Weights of a small text-conditioned image diffusion model.
Model: 32-pixel images, text encoder norm rmsnorm, text encoder activation geglu, norm groupnorm, activation elu.
Training: muon at rate 0.0097, batches of 128.
Data: trained on photos with spoken descriptions (Open Images, Localized Narratives), 203450 training examples, 4.1 epochs.
Rows from block 3 of the text encoder of a small text-conditioned image diffusion model, named by matrix and row number. Rows with one number belong to one neuron. Each number is 128 + 32 x the weight over its row's rms, rounded and kept within 0 to 255. All counts start at 0. Numbers have three digits each. After the name is the row's rms in percent of the matrix's.
Before each neuron's rows are labels from the 100 texts, of 14976, where the neuron reaches its largest size: "tokens" is the input token at the peak. Only what is clearly more common there than usual is listed. The data: photos with spoken descriptions (Open Images, Localized Narratives).
# gate: MLP gate (text_encoder.blocks.3.mlp.gate.weight, 672x256), inputs 128-255
# fc1: MLP up (text_encoder.blocks.3.mlp.fc1.weight, 672x256), inputs 128-255
# fc2: MLP down (text_encoder.blocks.3.mlp.fc2.weight, 256x672, transposed), outputs 128-255

tokens: "i"; "and"
gate.257 056:119083202100115109149146152062164159181154124100083135103133183128082131166126147112122136170089108166140098122096150118126113102093158117126126155160175138115145159171164114143117101175143133151157149142124141123122105115157071123160096119177172185161139126176105158110095126122153128109092093068099091122125141181105094177133134133118135090095117154109150085124109100109108103100181
fc1.257 063:144146146093082137074146123178103126108120171138087109087113099137172159124115085135054072100143129132139141178122135101102130118141126083127114069118103158158141171095108108095090120151122141105147145162090105098110092131112150133171175101103082066074075139151140167122121128122160083151210099194110104127125041099106115116091174109127147076083134168142158152121137115130085111137129
fc2.257 055:121139080104134118155131158100144142133124168106182077125108107162120101060120129141166124124107088126127140076167129154143092110079164138100088180115132105161098148114125176159139134139098127173139170087069142168084100110169096164162146129082236135146197144112120156080150155189174146128165153087131127194152144103129192092126187113170152154166178124148169133137135071154161186120130

tokens: "can"; "trees"; "and"; "."
gate.593 128:139155046117165182127165146158142100124098094122167192136067141177107123120152093152139120128106110122165112118132127161083153096173121071177147160143135215079139085161145109116171113087186164131118169159116056113143117121121142068149123100151109154124117145099122157146158114139157093132129141098109191087145172088109096119168149089138161086124136139144137135085118092088106127115116
fc1.593 114:102088084112165193117120131123137200158147151103188191139112185128141124162126156135137146116175100188132088124099178174087125119194136070149134131139124195087201097128137066087149129128167158117146136135176071095120147095109148106147084100137088103117084173083125089106209081146172142136089115089116159157086139129115141122169128082149143156121108116198126179143108148100124105104119
fc2.593 110:141128169101130092093126110112108072108122078104105181134108122188151123142087133081190143120126138128111053140091178076182056110091135112092168112118093096126120104047055184128051108159072125147065118167139105161159125182096152119133082108134132122142127127118083135129110107108101133141165062193159083124112148110169144150156088119086109144109133135115140077098141121113164115121082

tokens: "on"; "and"; "can"
gate.660 052:111118119177097115101196136158114109159113165160153121095055163166150140118106137149120093155097165144145190125144082154157130115147138162083108095127089166106104057083170096105133146146172073118153106098147102143090146134112092077123126073184183113158139142190097140115130119090124153156116125140101002094116182168084152119123151156154069121175153111158093166128145151116117135153103
fc1.660 052:177147200074146170136211108112087115133104184109149095051153149164129106139102131149111124124090135140068140146126135080181103075111118150084128106108128065142128126048105121124121161156169142105133152108092140106095113090110141087084142186152116096143136183131120086138110104128145151131118098102160134168145168121136141116125136164131107038136133118160109110131138066121138123093055
fc2.660 049:125103137167143115145153068140103098125123112126106104113085149106130092106133169071157131114125077119113134088116092097166149174137122108144120114182118136095104096146158141072153073088103118121084087135086130121157148155137152130163145134089166117160088207157061055111117157169108154146090095082186079124105153152134125129139171123095091110147142177107126114141098164168073132138168

tokens: "can"; "the"
gate.198 043:148116142132144106124118146108138177146161146132202102092107111121111125145157134136090111146148127059147087175187134113097132172117087094119115088179167120107182064065127155193142077148127195116118098139119119168117151147185139134139158185094134115178124109161113105108129155120183141081124189112137148133160133147132138088107117185148114167132046102132125144127100074154152225118097
fc1.198 045:144105104149152162111124107123170144087125107077110199115136127121130116120152138115096130187206091106159149115136149095135096166069105154115119160136099092123149118134139047139138145143155101123121133099150152128107145166186100157118124150067195105162108085135186105164110150155182154069100163170133147179148182144100128125163130194145122151109106157101147099156197081185141189083080
fc2.198 037:194142079171133175131089135177067155122122127196070071152154097150120101178063119114105160130139168118194119156147062111157163126167131122123102090088144146187123133181086092135107093171131107156156120131167075149159116064157116108126153160156139107080184120068112078106108078155142100171116100121131136142126104133145140145105171169092093140135112133120135138138135152149123104143137

tokens: "on"; "i"; ","; "and"
gate.16 100:116092128156080150100150142074123156148114122155101095149118065129130114141163091114132168117079193168086132099125166127125096151124180130137138153128123115115138160139128168138117151191143080147168154100108163088161157102105124130154111173086197111144117093113060096117155180165115111163235138143148117042130156165163093150138152140125037155131122121115104151101130129200184168172090
fc1.16 098:126107130145131133137160119144147127099146094071145125114125139146058172131080177094100155129203082121130100136160139073168161119080114144153132138161123160128126065134106118042152206105159182126083149186177095194092128127146127093187198145146116103142140117141094103097141114109118138165085068153190116225137141112163138127117140129132182125136189155134123103144122133120064103141133
fc2.16 113:032099169146157076169154103113135163125063145097059148104109119160082106192115065068149099105177104106140095160062096106133156146171070099134165181124136184107139150170146154115145087132143137185153131099099175077096100106119114097063117111132179117118082111159078143165096115125129132105125132132067161173064123185075117112088092130154189109169101123112140122142124107071171144104091

tokens: "can"
gate.385 106:092133179054086157147149156128146132116131150164076104133144062069102124163112081100115059151074161125115083126139103114131165092146146121121127155140152117113055146191112144112159113082108169137171171171086115125156112108139105068153123235138115188159099132125125084136170128201134150129084149112062118064094126169155123059077147165154098094135101054055128209102116168149115156170123
fc1.385 099:159135130170128085105092128149117126151131153085194117089079127147171130151141144142116181113121128092158185152131163112094125092114126140105138072148132190170174113082177136143138160130113130166101108105153120139154099150140067179139079062105169050093179122137144126093102131114170087093159161170178117159106164086171140177175130117137092153135171146127177117191097092055100081088122
fc2.385 104:138141179152162091163163035082094149075104119119159215179133168109098058149137094094152124133166061225046152127145078109156106121143142098152113128163117076040128105169139095101119082110151057133089094146108120108162131129136136139122151119111146144130137122104167163161119161157118142091132113156130119121079144099133120135097151097137139094103129160211107147095156091103167171083162

tokens: "i"; "and"
gate.110 190:097096160124094091139125161142106161119185116162131159086128177112191131134206100152153200099143130132109079110097068114142112133170120082169143129112124177138162116156167149072133125151105160085124122098148161166043101095178106151147125140109106107115150138154129131124137156144134107088147136102149106041103100164070171132186065114106119171085134059195100189106098109091166143113089
fc1.110 190:119084196093082136172114131178187144119113150132109133124183163101137120121110111118100167112110100167104075124113079102146111096167115117088081132170142126123108091100166152074084140075089073068150110117062183154109110075184144170123097224116192121138110140094142121144161132163060136156131144114107120068088164154060108101178121100109140138124138041075127111128127132109076143125131
fc2.110 180:112123147150153127093110111166150144168158144077141063120083115153105101139124211122195114156203152197161165093150108119114145132117189193155097082151180125127108135172118114085096183104151162122072122089098118122134153134089218113152165175166104136126143146169101121173049149161102132133124143130099154156175115110198157118114179178146121101168128159118119166136164168178102107128147

tokens: "in"; "there"
gate.330 190:148123168129101143156155106079122111076087170161140165148129097186066164131137070151136144139148163125131124167146114116102165100150075143118114118152206108098116078133160100158094124195138131165122112116142143094119098140092122160116117094102160150158104140171095134218110070160134180087129113139152112085172137191206162102113180148076058123123099168171148169121115137135120133186120
fc1.330 184:159122151122092166164112113141187112080199149186096085152108103085129130163117070164135090168134158066104139133128156116104101111119098177161134116116141146108149076099133149145140097112089134168131155127115090097124110139094092122108106123123131124140053104062135102142151149136091164115134150199118176110094168198103161043141153136093077152108087118120104224108172101147107110181171
fc2.330 199:134066091120135140119094132158106135193132163140060166107131121090111194103059148147104122157101165168137143115084104086126091128117142143094127115162114161138095206105120150118130158125108123153162110111108141121099085126146146125122133110125143117145142159099117158136155181112149131137169055112172168140152118130090119127154106208084155149162153091058180202127182131152119115071161

tokens: "in"; "sky"
gate.155 130:121095109070127121141100074158119134098114092125116113156138160173183118131123126182110138115078105115097131167077108091099225027132095147106112135079134159059105109180104129118164102127124154115126149103092171120098110123144103205090075129107127176133129142127139204139127102164195112057105147135105112116127152160133099131186085160105121102122077115157113102145100153132121126114143
fc1.155 119:150104113064102145164120097136143146080154102117072092164179133108155123108160163139087170162085108148162081132094148102086234051134153118086121148105173165103126055130175107104114123139117074100146141175071157167119101123166098158096086125149160158157147139074152170156125094129126134124084104127082135109122119180118117111155108136118133142075121130123106078101118078095096141116155
fc2.155 132:149139147192126104118154147043092173177122136161130053154161131080103151087139142091090158108117113185122157172066093180132123233091171105165079103118123066158150161134097144147133135097120143172140106165118157155123128088116126052134107123092144122157093154142111131063181168144131117170086083131093178110156091124132125152142169136134165083124110154132146163132202148115153159113088

tokens: "and"; "can"; ","
gate.467 043:133109093086156144132196112091129205147161081156099127105116151132101154108188091097121138102078106101100131136098143121109040121187153166114193102159104126114118138115145136132064199148178145114110128100090125102086138102132167140134148110084200102109147146077089153129157147079108149139149138116110100111170115083119103189154183101118142121132129166178122138164117135146148115172103
fc1.467 042:177093190115151103123127104085101116141133099154085185147116152165138136119123106147089125099162092080166149131085110111074110072087133137197094172161121100096141138145136107095109130181106111123117129177147165116103147149145129141125090074099159133119138147167144142100139200094139141145159165140101149153132167115140154176193104112104151085080126197169145126115064116156185109133155
fc2.467 037:116134143146146105119051117132121057142144136138165084098108145099140136069130195121137147144094157149118134043145188099170173113124158070151166135126112112133098081097069100156062141080069160118102113125133124164118148127149124073112106149177132106167146137116116124134116106166094149066150146085130085083156079147145156119144116115227095109179107102121100038137061110119107129150122

tokens: "are"; "sky"; "clouds"
gate.164 104:099137141118159115142131136155107142103133179098124142195150088102144089091141100044132104080119167122130162163161127126083183139186135164121168154155150121157200116146149105177153115106175143150174174140068122163137161100150092122125116118171162138133079151104140170090114166156135124120110049197104087079128174103144167112085140172112094085130092161036140146071167127149148060167179
fc1.164 111:163177131116115121132128084090098127187114102128162092058212093119139116074156128163099092132122138135146105098122090138156047089092105093163081092111096125112113100105149134129115093141199121153180144180150113120138169093083156190153165197147077138133132163175144113157161201110125108107131146076125146121159086085149084127198091074121164091110183117100167120148056151083091150050168
fc2.164 106:163144138131153144138149118159145064119183167091164113148081090072120151160098116123137149123163101140149170139149174200106136105129120255123181180193172158131160088162069066166092086117162105134193134124148140116120119132146074106093116070143077160157123176135165165159118108101081107111154065172126114076122126124151128113121157155074083116154117135090095159072151152160140068135101

tokens: "on"; "<end>"; "can"; "and"
gate.207 074:115139134117143139154133134145127130108133152100140080088170175125110194176094123210077100119137149124166131162104124148092102111105109050133154116154143143137106050104178095082124105113136099101160146163149184129081128144090133092148114156109060100167131133151072041138157132128118165196122101105129133112098143150107139106123147093151131099115109194128146127154134079130143130146096
fc1.207 073:138046144122109166076136139135148191116159066146070203128081082125189075067160166073205138121121167125115120122122182158108163128136148145144097096142085154119082183164107121123092092111100099163100176114117068131113155109163093125158115145114161093106075107109102152131084141112160154094129124154097149157148131110116081166140120113115125168129171118137151141097119168105123123162159
fc2.207 073:142184114132143166180105120081091122110096148112123094111133097102160132140135177117062132162098058095156135127156144165090083124135122106123153098135102148153082086125163144107119148159132140154140104086126133148095105158117125117200122061185067127117129117105128135155157125108143090131124097128168161136124120100154116070053128108149149173160143098115084115112124073091116144143092

tokens: "i"; "and"; ","; "on"
gate.436 026:140137199148114087120115233107147100149139180178114137097128128164149133149108141130165126105133124108145118159148130077123120115138116083129133151117178118099136111170077119073100128148133123095142130122111149153074134101128083118136089074077127140134167138129057156096142144097098057141167064157115121137125107138135126117101101100082169166081104142160204176129120152034168133070116
fc1.436 028:070162144134129172120125145146118159122092117129069078093094156175112157093131129125076070143079106147143062110122131104127217119121113150149117061143132104103117106108243154190157096120094116117123134151113210103133090138100102073141151092138124115191065176132180141188121109135113135140095092127098085118059105158097107091134134116103108114181170126077092116200122063137134155164156
fc2.436 026:110130109078139153127150138123141099084151126131130118129139109127083144138171129118142140125121150128058152177094115164144086090120085106144137099175146194099094120159126144155156079094135147200161140107144136098153100164195147142149167136158110154110105066113144120191119152131121122135175093165109150148066103106144146096139117162137160180071127165154105174095124130149126092195150

tokens: "on"; "and"; "i"; ","
gate.577 060:142107071092138107126145144121098124130130161181074129102128137108089169115176103080164182109057168128077092077154094074107091084127108144112128133102133165140086150101125105110117187176149124191187128150111117136101142114112084155075112092136069127137195120132100135193184121108173154127133087149140140162118156102113149138097121116105127160112189173167097172135093126069184171068080
fc1.577 066:168152201169163175123097127101105108141154100145152177179160146102142146190128150146118124151181110120111123140141158074141107154100147094094157063180114105147032148088143142098078176126124136050157111121134102128104077134127146145168121186130103120122147099140100098105075141111088095120092201150135099070089127190167091158122136130181125101115105110173158147079009139127118161069098
fc2.577 060:121111128133083130096127084127097065101117156107171078077039108065128179055104092121161175133103097131159088157123091123154184108103120140144061148157102130157126161117120097096130163082143084131119141147134169111165110126141088163116134043143132129123152158190104128133104120139120152113150126115086167105153129173138110127112170118167195137127150125133103134126142109135127152129162

tokens: "and"; "there"; "image"
gate.554 016:091144129117150116086196141099134113161124120127139144120117202147121107177091112113159138097115103194165115092112162066121144089201154084127088120100125111122079046166153074147111109131095144138123118166150138098164145133106134097113175133118170147048129127104104148143120077075218099158097120149069133129155112112065071114073136163122160104061171117136139123080073169180110162159182
fc1.554 020:139172138112151039121132057169117110121174105150196189122118121136140113191189142104122165087091081141144103057173159079153089137120177112215129121129097137139076140160109140129125110129115163075101159095143092099120107162084107096174159133153152118138125096132130103154141128121156137084058090112154079125159116104110142109142138161127150154141096097136122140098146161131158125107146
fc2.554 019:100116133166155103068121098143160145065141142129100162087134103132122117073121141155105135143160085114135069174101134065062126152062148166085141095163104097161103219131190178153103095098102110143191171123178151107129076139153141107123158180110199138128138107146124133159161148138160109111063146151187112166159150099125126083132172143126116152178124134094100121132126152148150194152131

tokens: "on"; "sky"
gate.559 053:099124083110110114100132136111156064124128128122165131127099174150176129127080139116072072112139090085146138141135157094111145158141088150103131161086157152157125131150139131102103159110149204102095113126169124126135134116124093120114147099187110196148098141074154178173120139091133148117169164208098171041107130192099120098119164104135090112139120137106152079170146191126072123117130
fc1.559 059:150151167114199111087167209192108199136152100159120179118115129078084114171152157089126146129086106158111109162177111108166187171118159134104099129131128116124157115085132119129090156109121151121154202090146150128109149130118140195173128139122140101086131160178105064156127156119157152124103063116113138112120103083150110073169082119159139163133137144125184170101127069090128077097106
fc2.559 055:093113171153123116157122103138146138121096112183120143137148189178112125136091174120120184161105121081162113133081135038074129074151111088108140071180121114098149144085199170114133050107110167120119171180100103084112129192136140124130154153194151161116090121105125110136172186120131102133127167114115109084138135047116116118124143100128178163195101093166133141164124105134135165086159

tokens: "in"; "and"
gate.248 112:115163142111121155110129137115108143148123114077188093094123137101058175181151103093157139152157140140108118129079109127158108149160160187147108147155133070095092168171115106134097094148170182076129157137143137130190165128129163195169109162191066208133122099074117112143105105102133104091087106104137180157160115130145072089118097141128114116149065085132025141135102171146114118126136
fc1.248 118:175135202090121147165076141147104112100133133096172131118091127118153134194132126133195188079110077052146116172157094157085103132110133123121168144103036151204091117128196112138127076100088119109135162147094099134122059098140104139156053101128197118151143131137136107126135160148094193133155116153103110118124124156142121077113129117109107087095136101161145064107164076124225134095151
fc2.248 122:067155107116132099086107138156149143207160132107117159123157094116164069059103133185156139178103154123125112136108161109133077107089136133109122123111156160126148096129128091123166114175147124133136117096164163127111097149130101176131121173131096068145104119141128109136106104127208087108105188094099136082184172150067116132110148098087122104144113114059135164141077193121110064168104

tokens: "in"; "there"
gate.351 037:120122123129074163093153189078144211173117119141116132113174058145078136184154159112148178144159146127091144165117096074160163101081095179089089130150148081089128124091134143133127135117114162122083109130129117151096139129106102205105177097159077103132069085135104140138179124148129148122119134198149111124131086149130092049145145160106123093129154159146112137098203183104159186174130
fc1.351 037:153129099119136145078128160163127218140174140121138161116133093134111118123084160153120115184115147108085159176110109123100157111168091180105072119107171137134144100146114117121148121050162072090116104132103113184139146122134095158185115107141081093166073097171119142097204049094142108124088131198131113119143074093175138110139137136083117120111141151172137146159179122141109094122099
fc2.351 030:159099130115070115139121126183077153155119121083112144131078150086086098119088160177158217118138109134116120146079103072141120161095108117154160122110133143137133115085146134182122144137104143167126116164157127149144166145068128166184182119199059210128146152160173149192157117169139113089098109138110107113124103099137125119149167110111175179121098185141158130107145133072071132165155

tokens: "clicked"; "the"
gate.537 196:126191140141085099109140110122101143167138140127133114145126147153163085112128111160088201089103142139150124106152139159132108125151144131000185130153188082173153145109094160180169139128158115114138135148153110124146126123127210148164152138114165086139129188110145121208158133170147135111114126153151168053140180173127086145081145091110090119151094114137134149090137146117123077109084
fc1.537 205:071131122102125109125146141094103093144150134142125140151150051063137130154060142097131138170119177142170120181082099122133120151112109106142114184111086126131071089169175083102118166181104209124106182120116151169139207083098156062159149090106132154105122152130094103126181161151114174181101156118091110134088103112112087173137104129167112087117146166100098104153133152063070093098166
fc2.537 199:154120161066076101170103151161149138092104104152148167129100171110116152137164162131181171140156161110116170130125178129142130083096068195130130134111060146113167162151202116096124082137160122206176083160156209171124168090090086121170147130139082138115145108151078144117138126155120118130110179143122087134127174177088122099175114136105115127100155130131173140153132097101134143118083

tokens: "i"; "and"; ","; "on"
gate.263 044:182091125105210081168098151200151188089150117150105111167100126088136149179113112119164118159124125121126133124105108186161156161193098136169134136128122157112160107068129086099170149143091148090169167132175129147063077161141091121175139157134172124094121135115088110106164118151146138114086094144207133148143167151094102130174144152159098099172110164199138148143099168107136185141139
fc1.263 039:101182147079122118104104083133067110129152161160197161132151096124151117062094164141126141099110115095111083112095129106117184112087138105109160134062116155156157133151155161116151124147114106118154181097127082102212185128119117125146090137145102148162132109125137066146157116152025112164132199130093170176102075054143128110077074091105142135086106133118092100122146106151130107142128
fc2.263 049:107120111127068114098142159150122089056134091156116084174116131098055129072166101155140110105114111119165118190160072134081128179096118120132126147071079188125111107075117087131072156088106127208116059089089123110108098199171119090120168125125150132116131099107170158064125123155160081160140115117121125139101114081096166124169160119144129138148146137127104135183170079155130181119087

tokens: "can"; "<end>"
gate.628 050:129143150095086135171068118136141186068063136123086139100131186134182086172116104149160219116140067147118087186152177141177101106123174111101184184091106114164088105067191138107121157098145108152111091143141122160069116147099140082153114127090140102076122115099136086097089114145149132128116161122076125100146148140095117121130141120131069145129125099121140085083091113170191133096082
fc1.628 035:154143119118107126164128126104129162051086123115103101129092149111175138151084091117136157184152081171159093182102175118133182118147138148118150140123111127167050152127105137171134131125113143174129131113103132063107134133113109114102069130131147140043123176086125174113048137140182144109133180090069120061133136135117139123119118099099106140102122086148168136140133112199162096124133
fc2.628 036:122110086112134137114093146171124150115087166147138133094113105136130103157078119149171104097127076177183123118137093123117108100124138125112115159101061120166179113165070120130096127148084152170101139152169098160158113165089042098173114098172130113097118137175143093177129141155116127163181061068165100123118118133107105081134108115034109104102140094106117176111138117108100111189093

tokens: "clicked"
gate.25 065:116121148123113134122102124118146082162123168094098126131083174113132146115209176152121122154124146121152101127137151071152140163143178168178152094144118117109146125148140141177107135120121075096139110162135132123118114183138167151156122114043112171161136093174160096144117162129129136092102155131097114088112132110110105069089142132133209106093127094105140139136057087120135119172114
fc1.25 064:122095077160148120102146159128106124096137090085130131146168112165124132112132092061163085147145130094146065119158119139107158100137179171084132153128101127146129195120066098145079108154107144119128203133105146159103112080127097139145127155157154120110091123110121096100120162163088152178110122140098159229095150057103164121066158160175136145120179180133109152154136089162129137178131
fc2.25 078:157132129097102090081096174084144143162135130134129156152044095104172104166139161157058192170128086168088103145104150180112075129191099099129156102140127129099060110178151107103138058089146137184122104103176110131142170087107091119106102134135118139156151177153141051197147165165127130137155133124077142129082144153158102157134098109128160129136137139078097127164124145147131110151099

tokens: "in"; "are"; "there"
gate.2 073:092147142192139117161124133132097149156124153117166146065175186157075124116154127067084148184130134104128090095078112136152093062136114116118137208228127141090101123093104097093094121095137160096105149143167092117107180042144164131136134104191111177181135110132097052080136157074123164135102092105083109182125150142102127120159118102174118200149092145141112112155143092109105082173104
fc1.2 065:159084141178166186110151143087136122109118144114092162157104129101102127137106149104114133116089109093140152129087097138142134077135133118164071137182139145137124131085145169109139119153086088145088144099138151122148140144121053157173120144088153062096092185162159091125087120068091170101194163135106168117158135089128125119124116129114102142136153167121097092166103096116151129132100
fc2.2 072:152154156057174131135078132158099118126135122115181141116103134128151088117146161143133150152156147182097114136175128091128160139109081118184138150174142128162125146147132098166115165137109090174121097118128131162126172182173166125163091145162091146124128157101086115131146035211186144177117187117161137161127054135065053133141102138123191126142135113125145108134130141100138184119134

tokens: "and"
gate.349 181:110141100182116166166143069100121196117137108093203163162084147200062137081078103162109134116132106133109103156103132135099085150182110121121110154113107076133138169141166092188151168147134090077110101185130135130139125067115150128123130141145176156094138148145159170182129121120151121101104091140134190112097157128143114126191153135169203098156070128121131123129054157157120159115102
fc1.349 180:151130208162107107098140101184121161149161139107186149082134168102102133149155114113076140072107053108108051132114161143199164164186146101123117177191127119185141177068097108124082101107088165075098116120187132137108114148080161110161085162139132119165142140164143122141130071110100111151177117044137137099140077071044191168116060101120137134143110107134159141200121165146112159090105
fc2.349 180:085190140107095092169084082135137129146128113154099154043125144110087134138094185142177115122189103143080073134152164067109122092127140191108140197105132111123153200129151131186129109139119124117126130132132144119168122046165152108121111124128165140075049125145102114125163216184158137180159152138125101090164108134120105131114189182142151135168116116103117135111067113170074099113108

tokens: "and"; "are"
gate.423 047:107140141161130145153111158185050100126138150153147132132105094179082063147155114143140133107087093091154126109152130116166075086139095131120162125079131193166151100122167103117138117114163093168120106132148143171129139078128100124132155125140192083132092096068104171146142140108090119209119119191123118142154055175112162152148090111153105068109080125116164219167105194127146133120123
fc1.423 051:129109136138172086167142101119129072132098111143124114205157165135137154057133136170172173098126135159148115163141149142088092117145133140173160152179095137131120102119076113151130130102068124099082154155115140168132152151113126176150138133075143153134126146144123176124120144153194165165090100064124133066119142087106103099184145107140082177132117150117094064126151083143115112130134
fc2.423 040:098108088109106132095138083125114131100133165168110166116153143138141165149112142157140108137111187090124113209150144100133093105121106112107112140157111139206186137116113129113180100075114157096138146092052112093136104162177187142078169185186114150118141137062074126165172121099090091125123168181116108169090121154076184147147161172153141100164156160114136111137121115125122188123115

tokens: "clicked"; "the"; "can"
gate.43 195:129093149147035124125175135102118151168142061120117091146140142150109168126089175172198139126102149111108133114146114170125093177163173098109142090113134132143100115158113208150104130168106117123141177158153077136169122130115130117186125111091123152138147181081098148139148167165131130184108147101153160139127166130131124117115131149135108180119057109136113127114163154157158134114142
fc1.43 241:163199138123126100099167080118128116134088120151148148134143153101099163118080114087095150184118130092141092104167149135097065136179064113159105126131119098122107136119079128122112123120153140107138114076094100084151163123076166076157100113150108165169160138120097142152135150183117124113131147063117113153106068028121111120078116182118176114125207148087109160119124124145112145190214
fc2.43 206:158065149101097151067102092104108156186141122078124147101162122157101139115150189096149147074103084124126139077116182130089143115101199137044143100076121168124130058112061141167153139125096058081114109183129137174110185150215135146083080137144168090101111126128085099122120184107133131151121101111103168140110199171154095089097090182121110159118131086101132124144134086112152138117118

tokens: "the"; "are"; "and"; "can"
gate.339 077:147126107111154140114135123098101088103146144140084131108126177068062175117095097145093092124130137109106195138114139134148129088184094085153114102139137180093152133067107110192099130139114108101104111152095191102076139168162146071157148126157134096125164169157101155135084108079126144142149058164132113126121068194191121076167069112154130165130092123168141107081102132161142096180071
fc1.339 075:150115158142113193122154105128161163119094122116114123178083138116129165151084056121114114074150189075118153085095098140118156134139135095115146145103145125096112117114206118177208160104140110109145091148108119121123122128198090098087113133108141080154167136134104143149101140080089111126189086143082139211088104119154129091150099115113160126149129083153104161088125117114114102123100
fc2.339 086:147048098126087163082097174090147196126118082118173109092159098103217152106134170128098099165118130104148088111120141143101128125076095146115154035109188109133073143131173107109125117165165107090123139101141151124170107109119125160167088123137154094220190118117202072098083134167114169117175138110099118189128143119112125170077117138055154089134133147094126131144159161150167134190116

tokens: "in"; "i"; ","
gate.191 033:141104147075115117091106190045142106084139156132122126086136085140124140151209030127070102166108090121128184154095100166144155143150155076158133170144132103113180091145196135145069174128145117138151154122112147135168134095136152147054127176106106141090114187141151063118108121098114110109152147117159181119167124066204166142094119134166129184151146085084144106087147147142131142141084
fc1.191 038:116099122211162120086123119118192145100139173137114138170109001112060167062112164114096145189128085109130088133118095160172160142084112121170128081180150138149127126164143116050141088156094129169113092115126134155078160095148121167144106095176114083148166116181120140139172119122120117121115143126105124183089109090148122125141161131061149141181109121182093168147162138133135161087126
fc2.191 029:178120087194092165106127126118090123164116126131125178118156105123123117106091188167162118130155147136192117135115116126126151150183116119125166170144079158112152110145135090192099127119158113160173144133154107064146146157085144111133164145122059118054126105158101064133096157077119123178072142102087150158145089081096147108144138109140126123045136143227126112142128124150147146078109

tokens: "are"; "sky"
gate.505 132:182125114131142088137097158140135153110095169117116187189134171114103104124119084140084180153129141108150103162127205188158147096082105120161178141123029112085147098161134137175128077129099118101142152124122106127149135154131125118131135120109131181159124180121176158177211125114103138136094082087148141157189145142111124172130104123108055120093130134115138110191122093153097122102124
fc1.505 125:061117117151110201162145201103144094072176132075163127135170110069150078112117110109130145113148127087124167117086098093179137135120146109066115165082131106132161119098162121140086114118108140071131128154151187149128095078147141125090120132098116069137145091092157097176095144127210136172077107145146158140132130083130171160133122090047146135165130072148102191182114135144124102177127
fc2.505 134:138150125123140054097129131173130144169091162190132112147158169107136172157104110175139156091110117167082121170182101112164175145158168163103160116131154141050081073149094143095147138125135170170117095131078091114171136173118103178152082092165153126088119131131205202159127164102103135152099105175134107125191167139068168147108100098134176146080142130096101111148123074087085104110126

tokens: "on"; "and"; "can"; "<end>"
gate.328 014:120103113119088116133191178144125130098083189082150084123111108167107152161075161147175109124179207134124118101081110173154128149088115132134161092140173094159116108137156078136095144115120168154141105131129159106111127186155157169122119102140118114180141094154159131097155168198147192145116179103107066115125121141126117152147159154136156080130147129136178111123240157142080158120128
fc1.328 017:112170104162156190125142072089154096137100147155123182075127095106120098103120124064131165173091078150174177127112146108143146106146156137110117114060110129130114160098142087155141109175121102150142085166120114150136203101093119159107178159087096109116133202161094128189126148152088140103144144141188129127152166169124128157097131086120156104098144093093149152110105157138159044100173
fc2.328 018:100155114128164090132061150191137133090165150178110117085114142093076081139124169144156103107104149113101106108094108090122149121180148114116140134078180098143117121185123091148129075136102050123140148153164114081114205083125123152147087155110150174094130118131123134136130085131124110064064171154108162100126106111100080150091140134130182213143107072159100184132148127173118131101100

tokens: "the"; "there"; "this"; "can"
gate.653 164:178181107172123078162089111095097087151129152093116174105170098118084111113076057123113139152088157112094109141145136175147134117198129101128146170155151128157145146127101136159169129180092124131156091141120132112126112070140098134162126154147093161116157133107173145168153111113155138138187082242089094086161126190130159116078146109103142170099138106122133125144129162204105185203085
fc1.653 162:134109115098109170099128124141143153125154096098142138166077202103165143130130169119142096105132128093183093106188147058075164136072130144118154106093123088159108169135197141128117137127122124078111069121125099184048149170079125162114135086142075089152149185167117092101119117150101139118164158101122097158096066073091176139118123137177150110157125137170141102183195086044145071078139
fc2.653 177:137106057155136140184094166111155037119115162136152097116108146155206092112149103160128150092098060077133151163102098159168086093160122137133135162117135133182157116164104157165087150154132094148152179116105112186093090124142104068110092125125180100178145088133105138126144165113158086111093148117131133114119153112122151162083096110130138162126111103154153109119110111205147116084147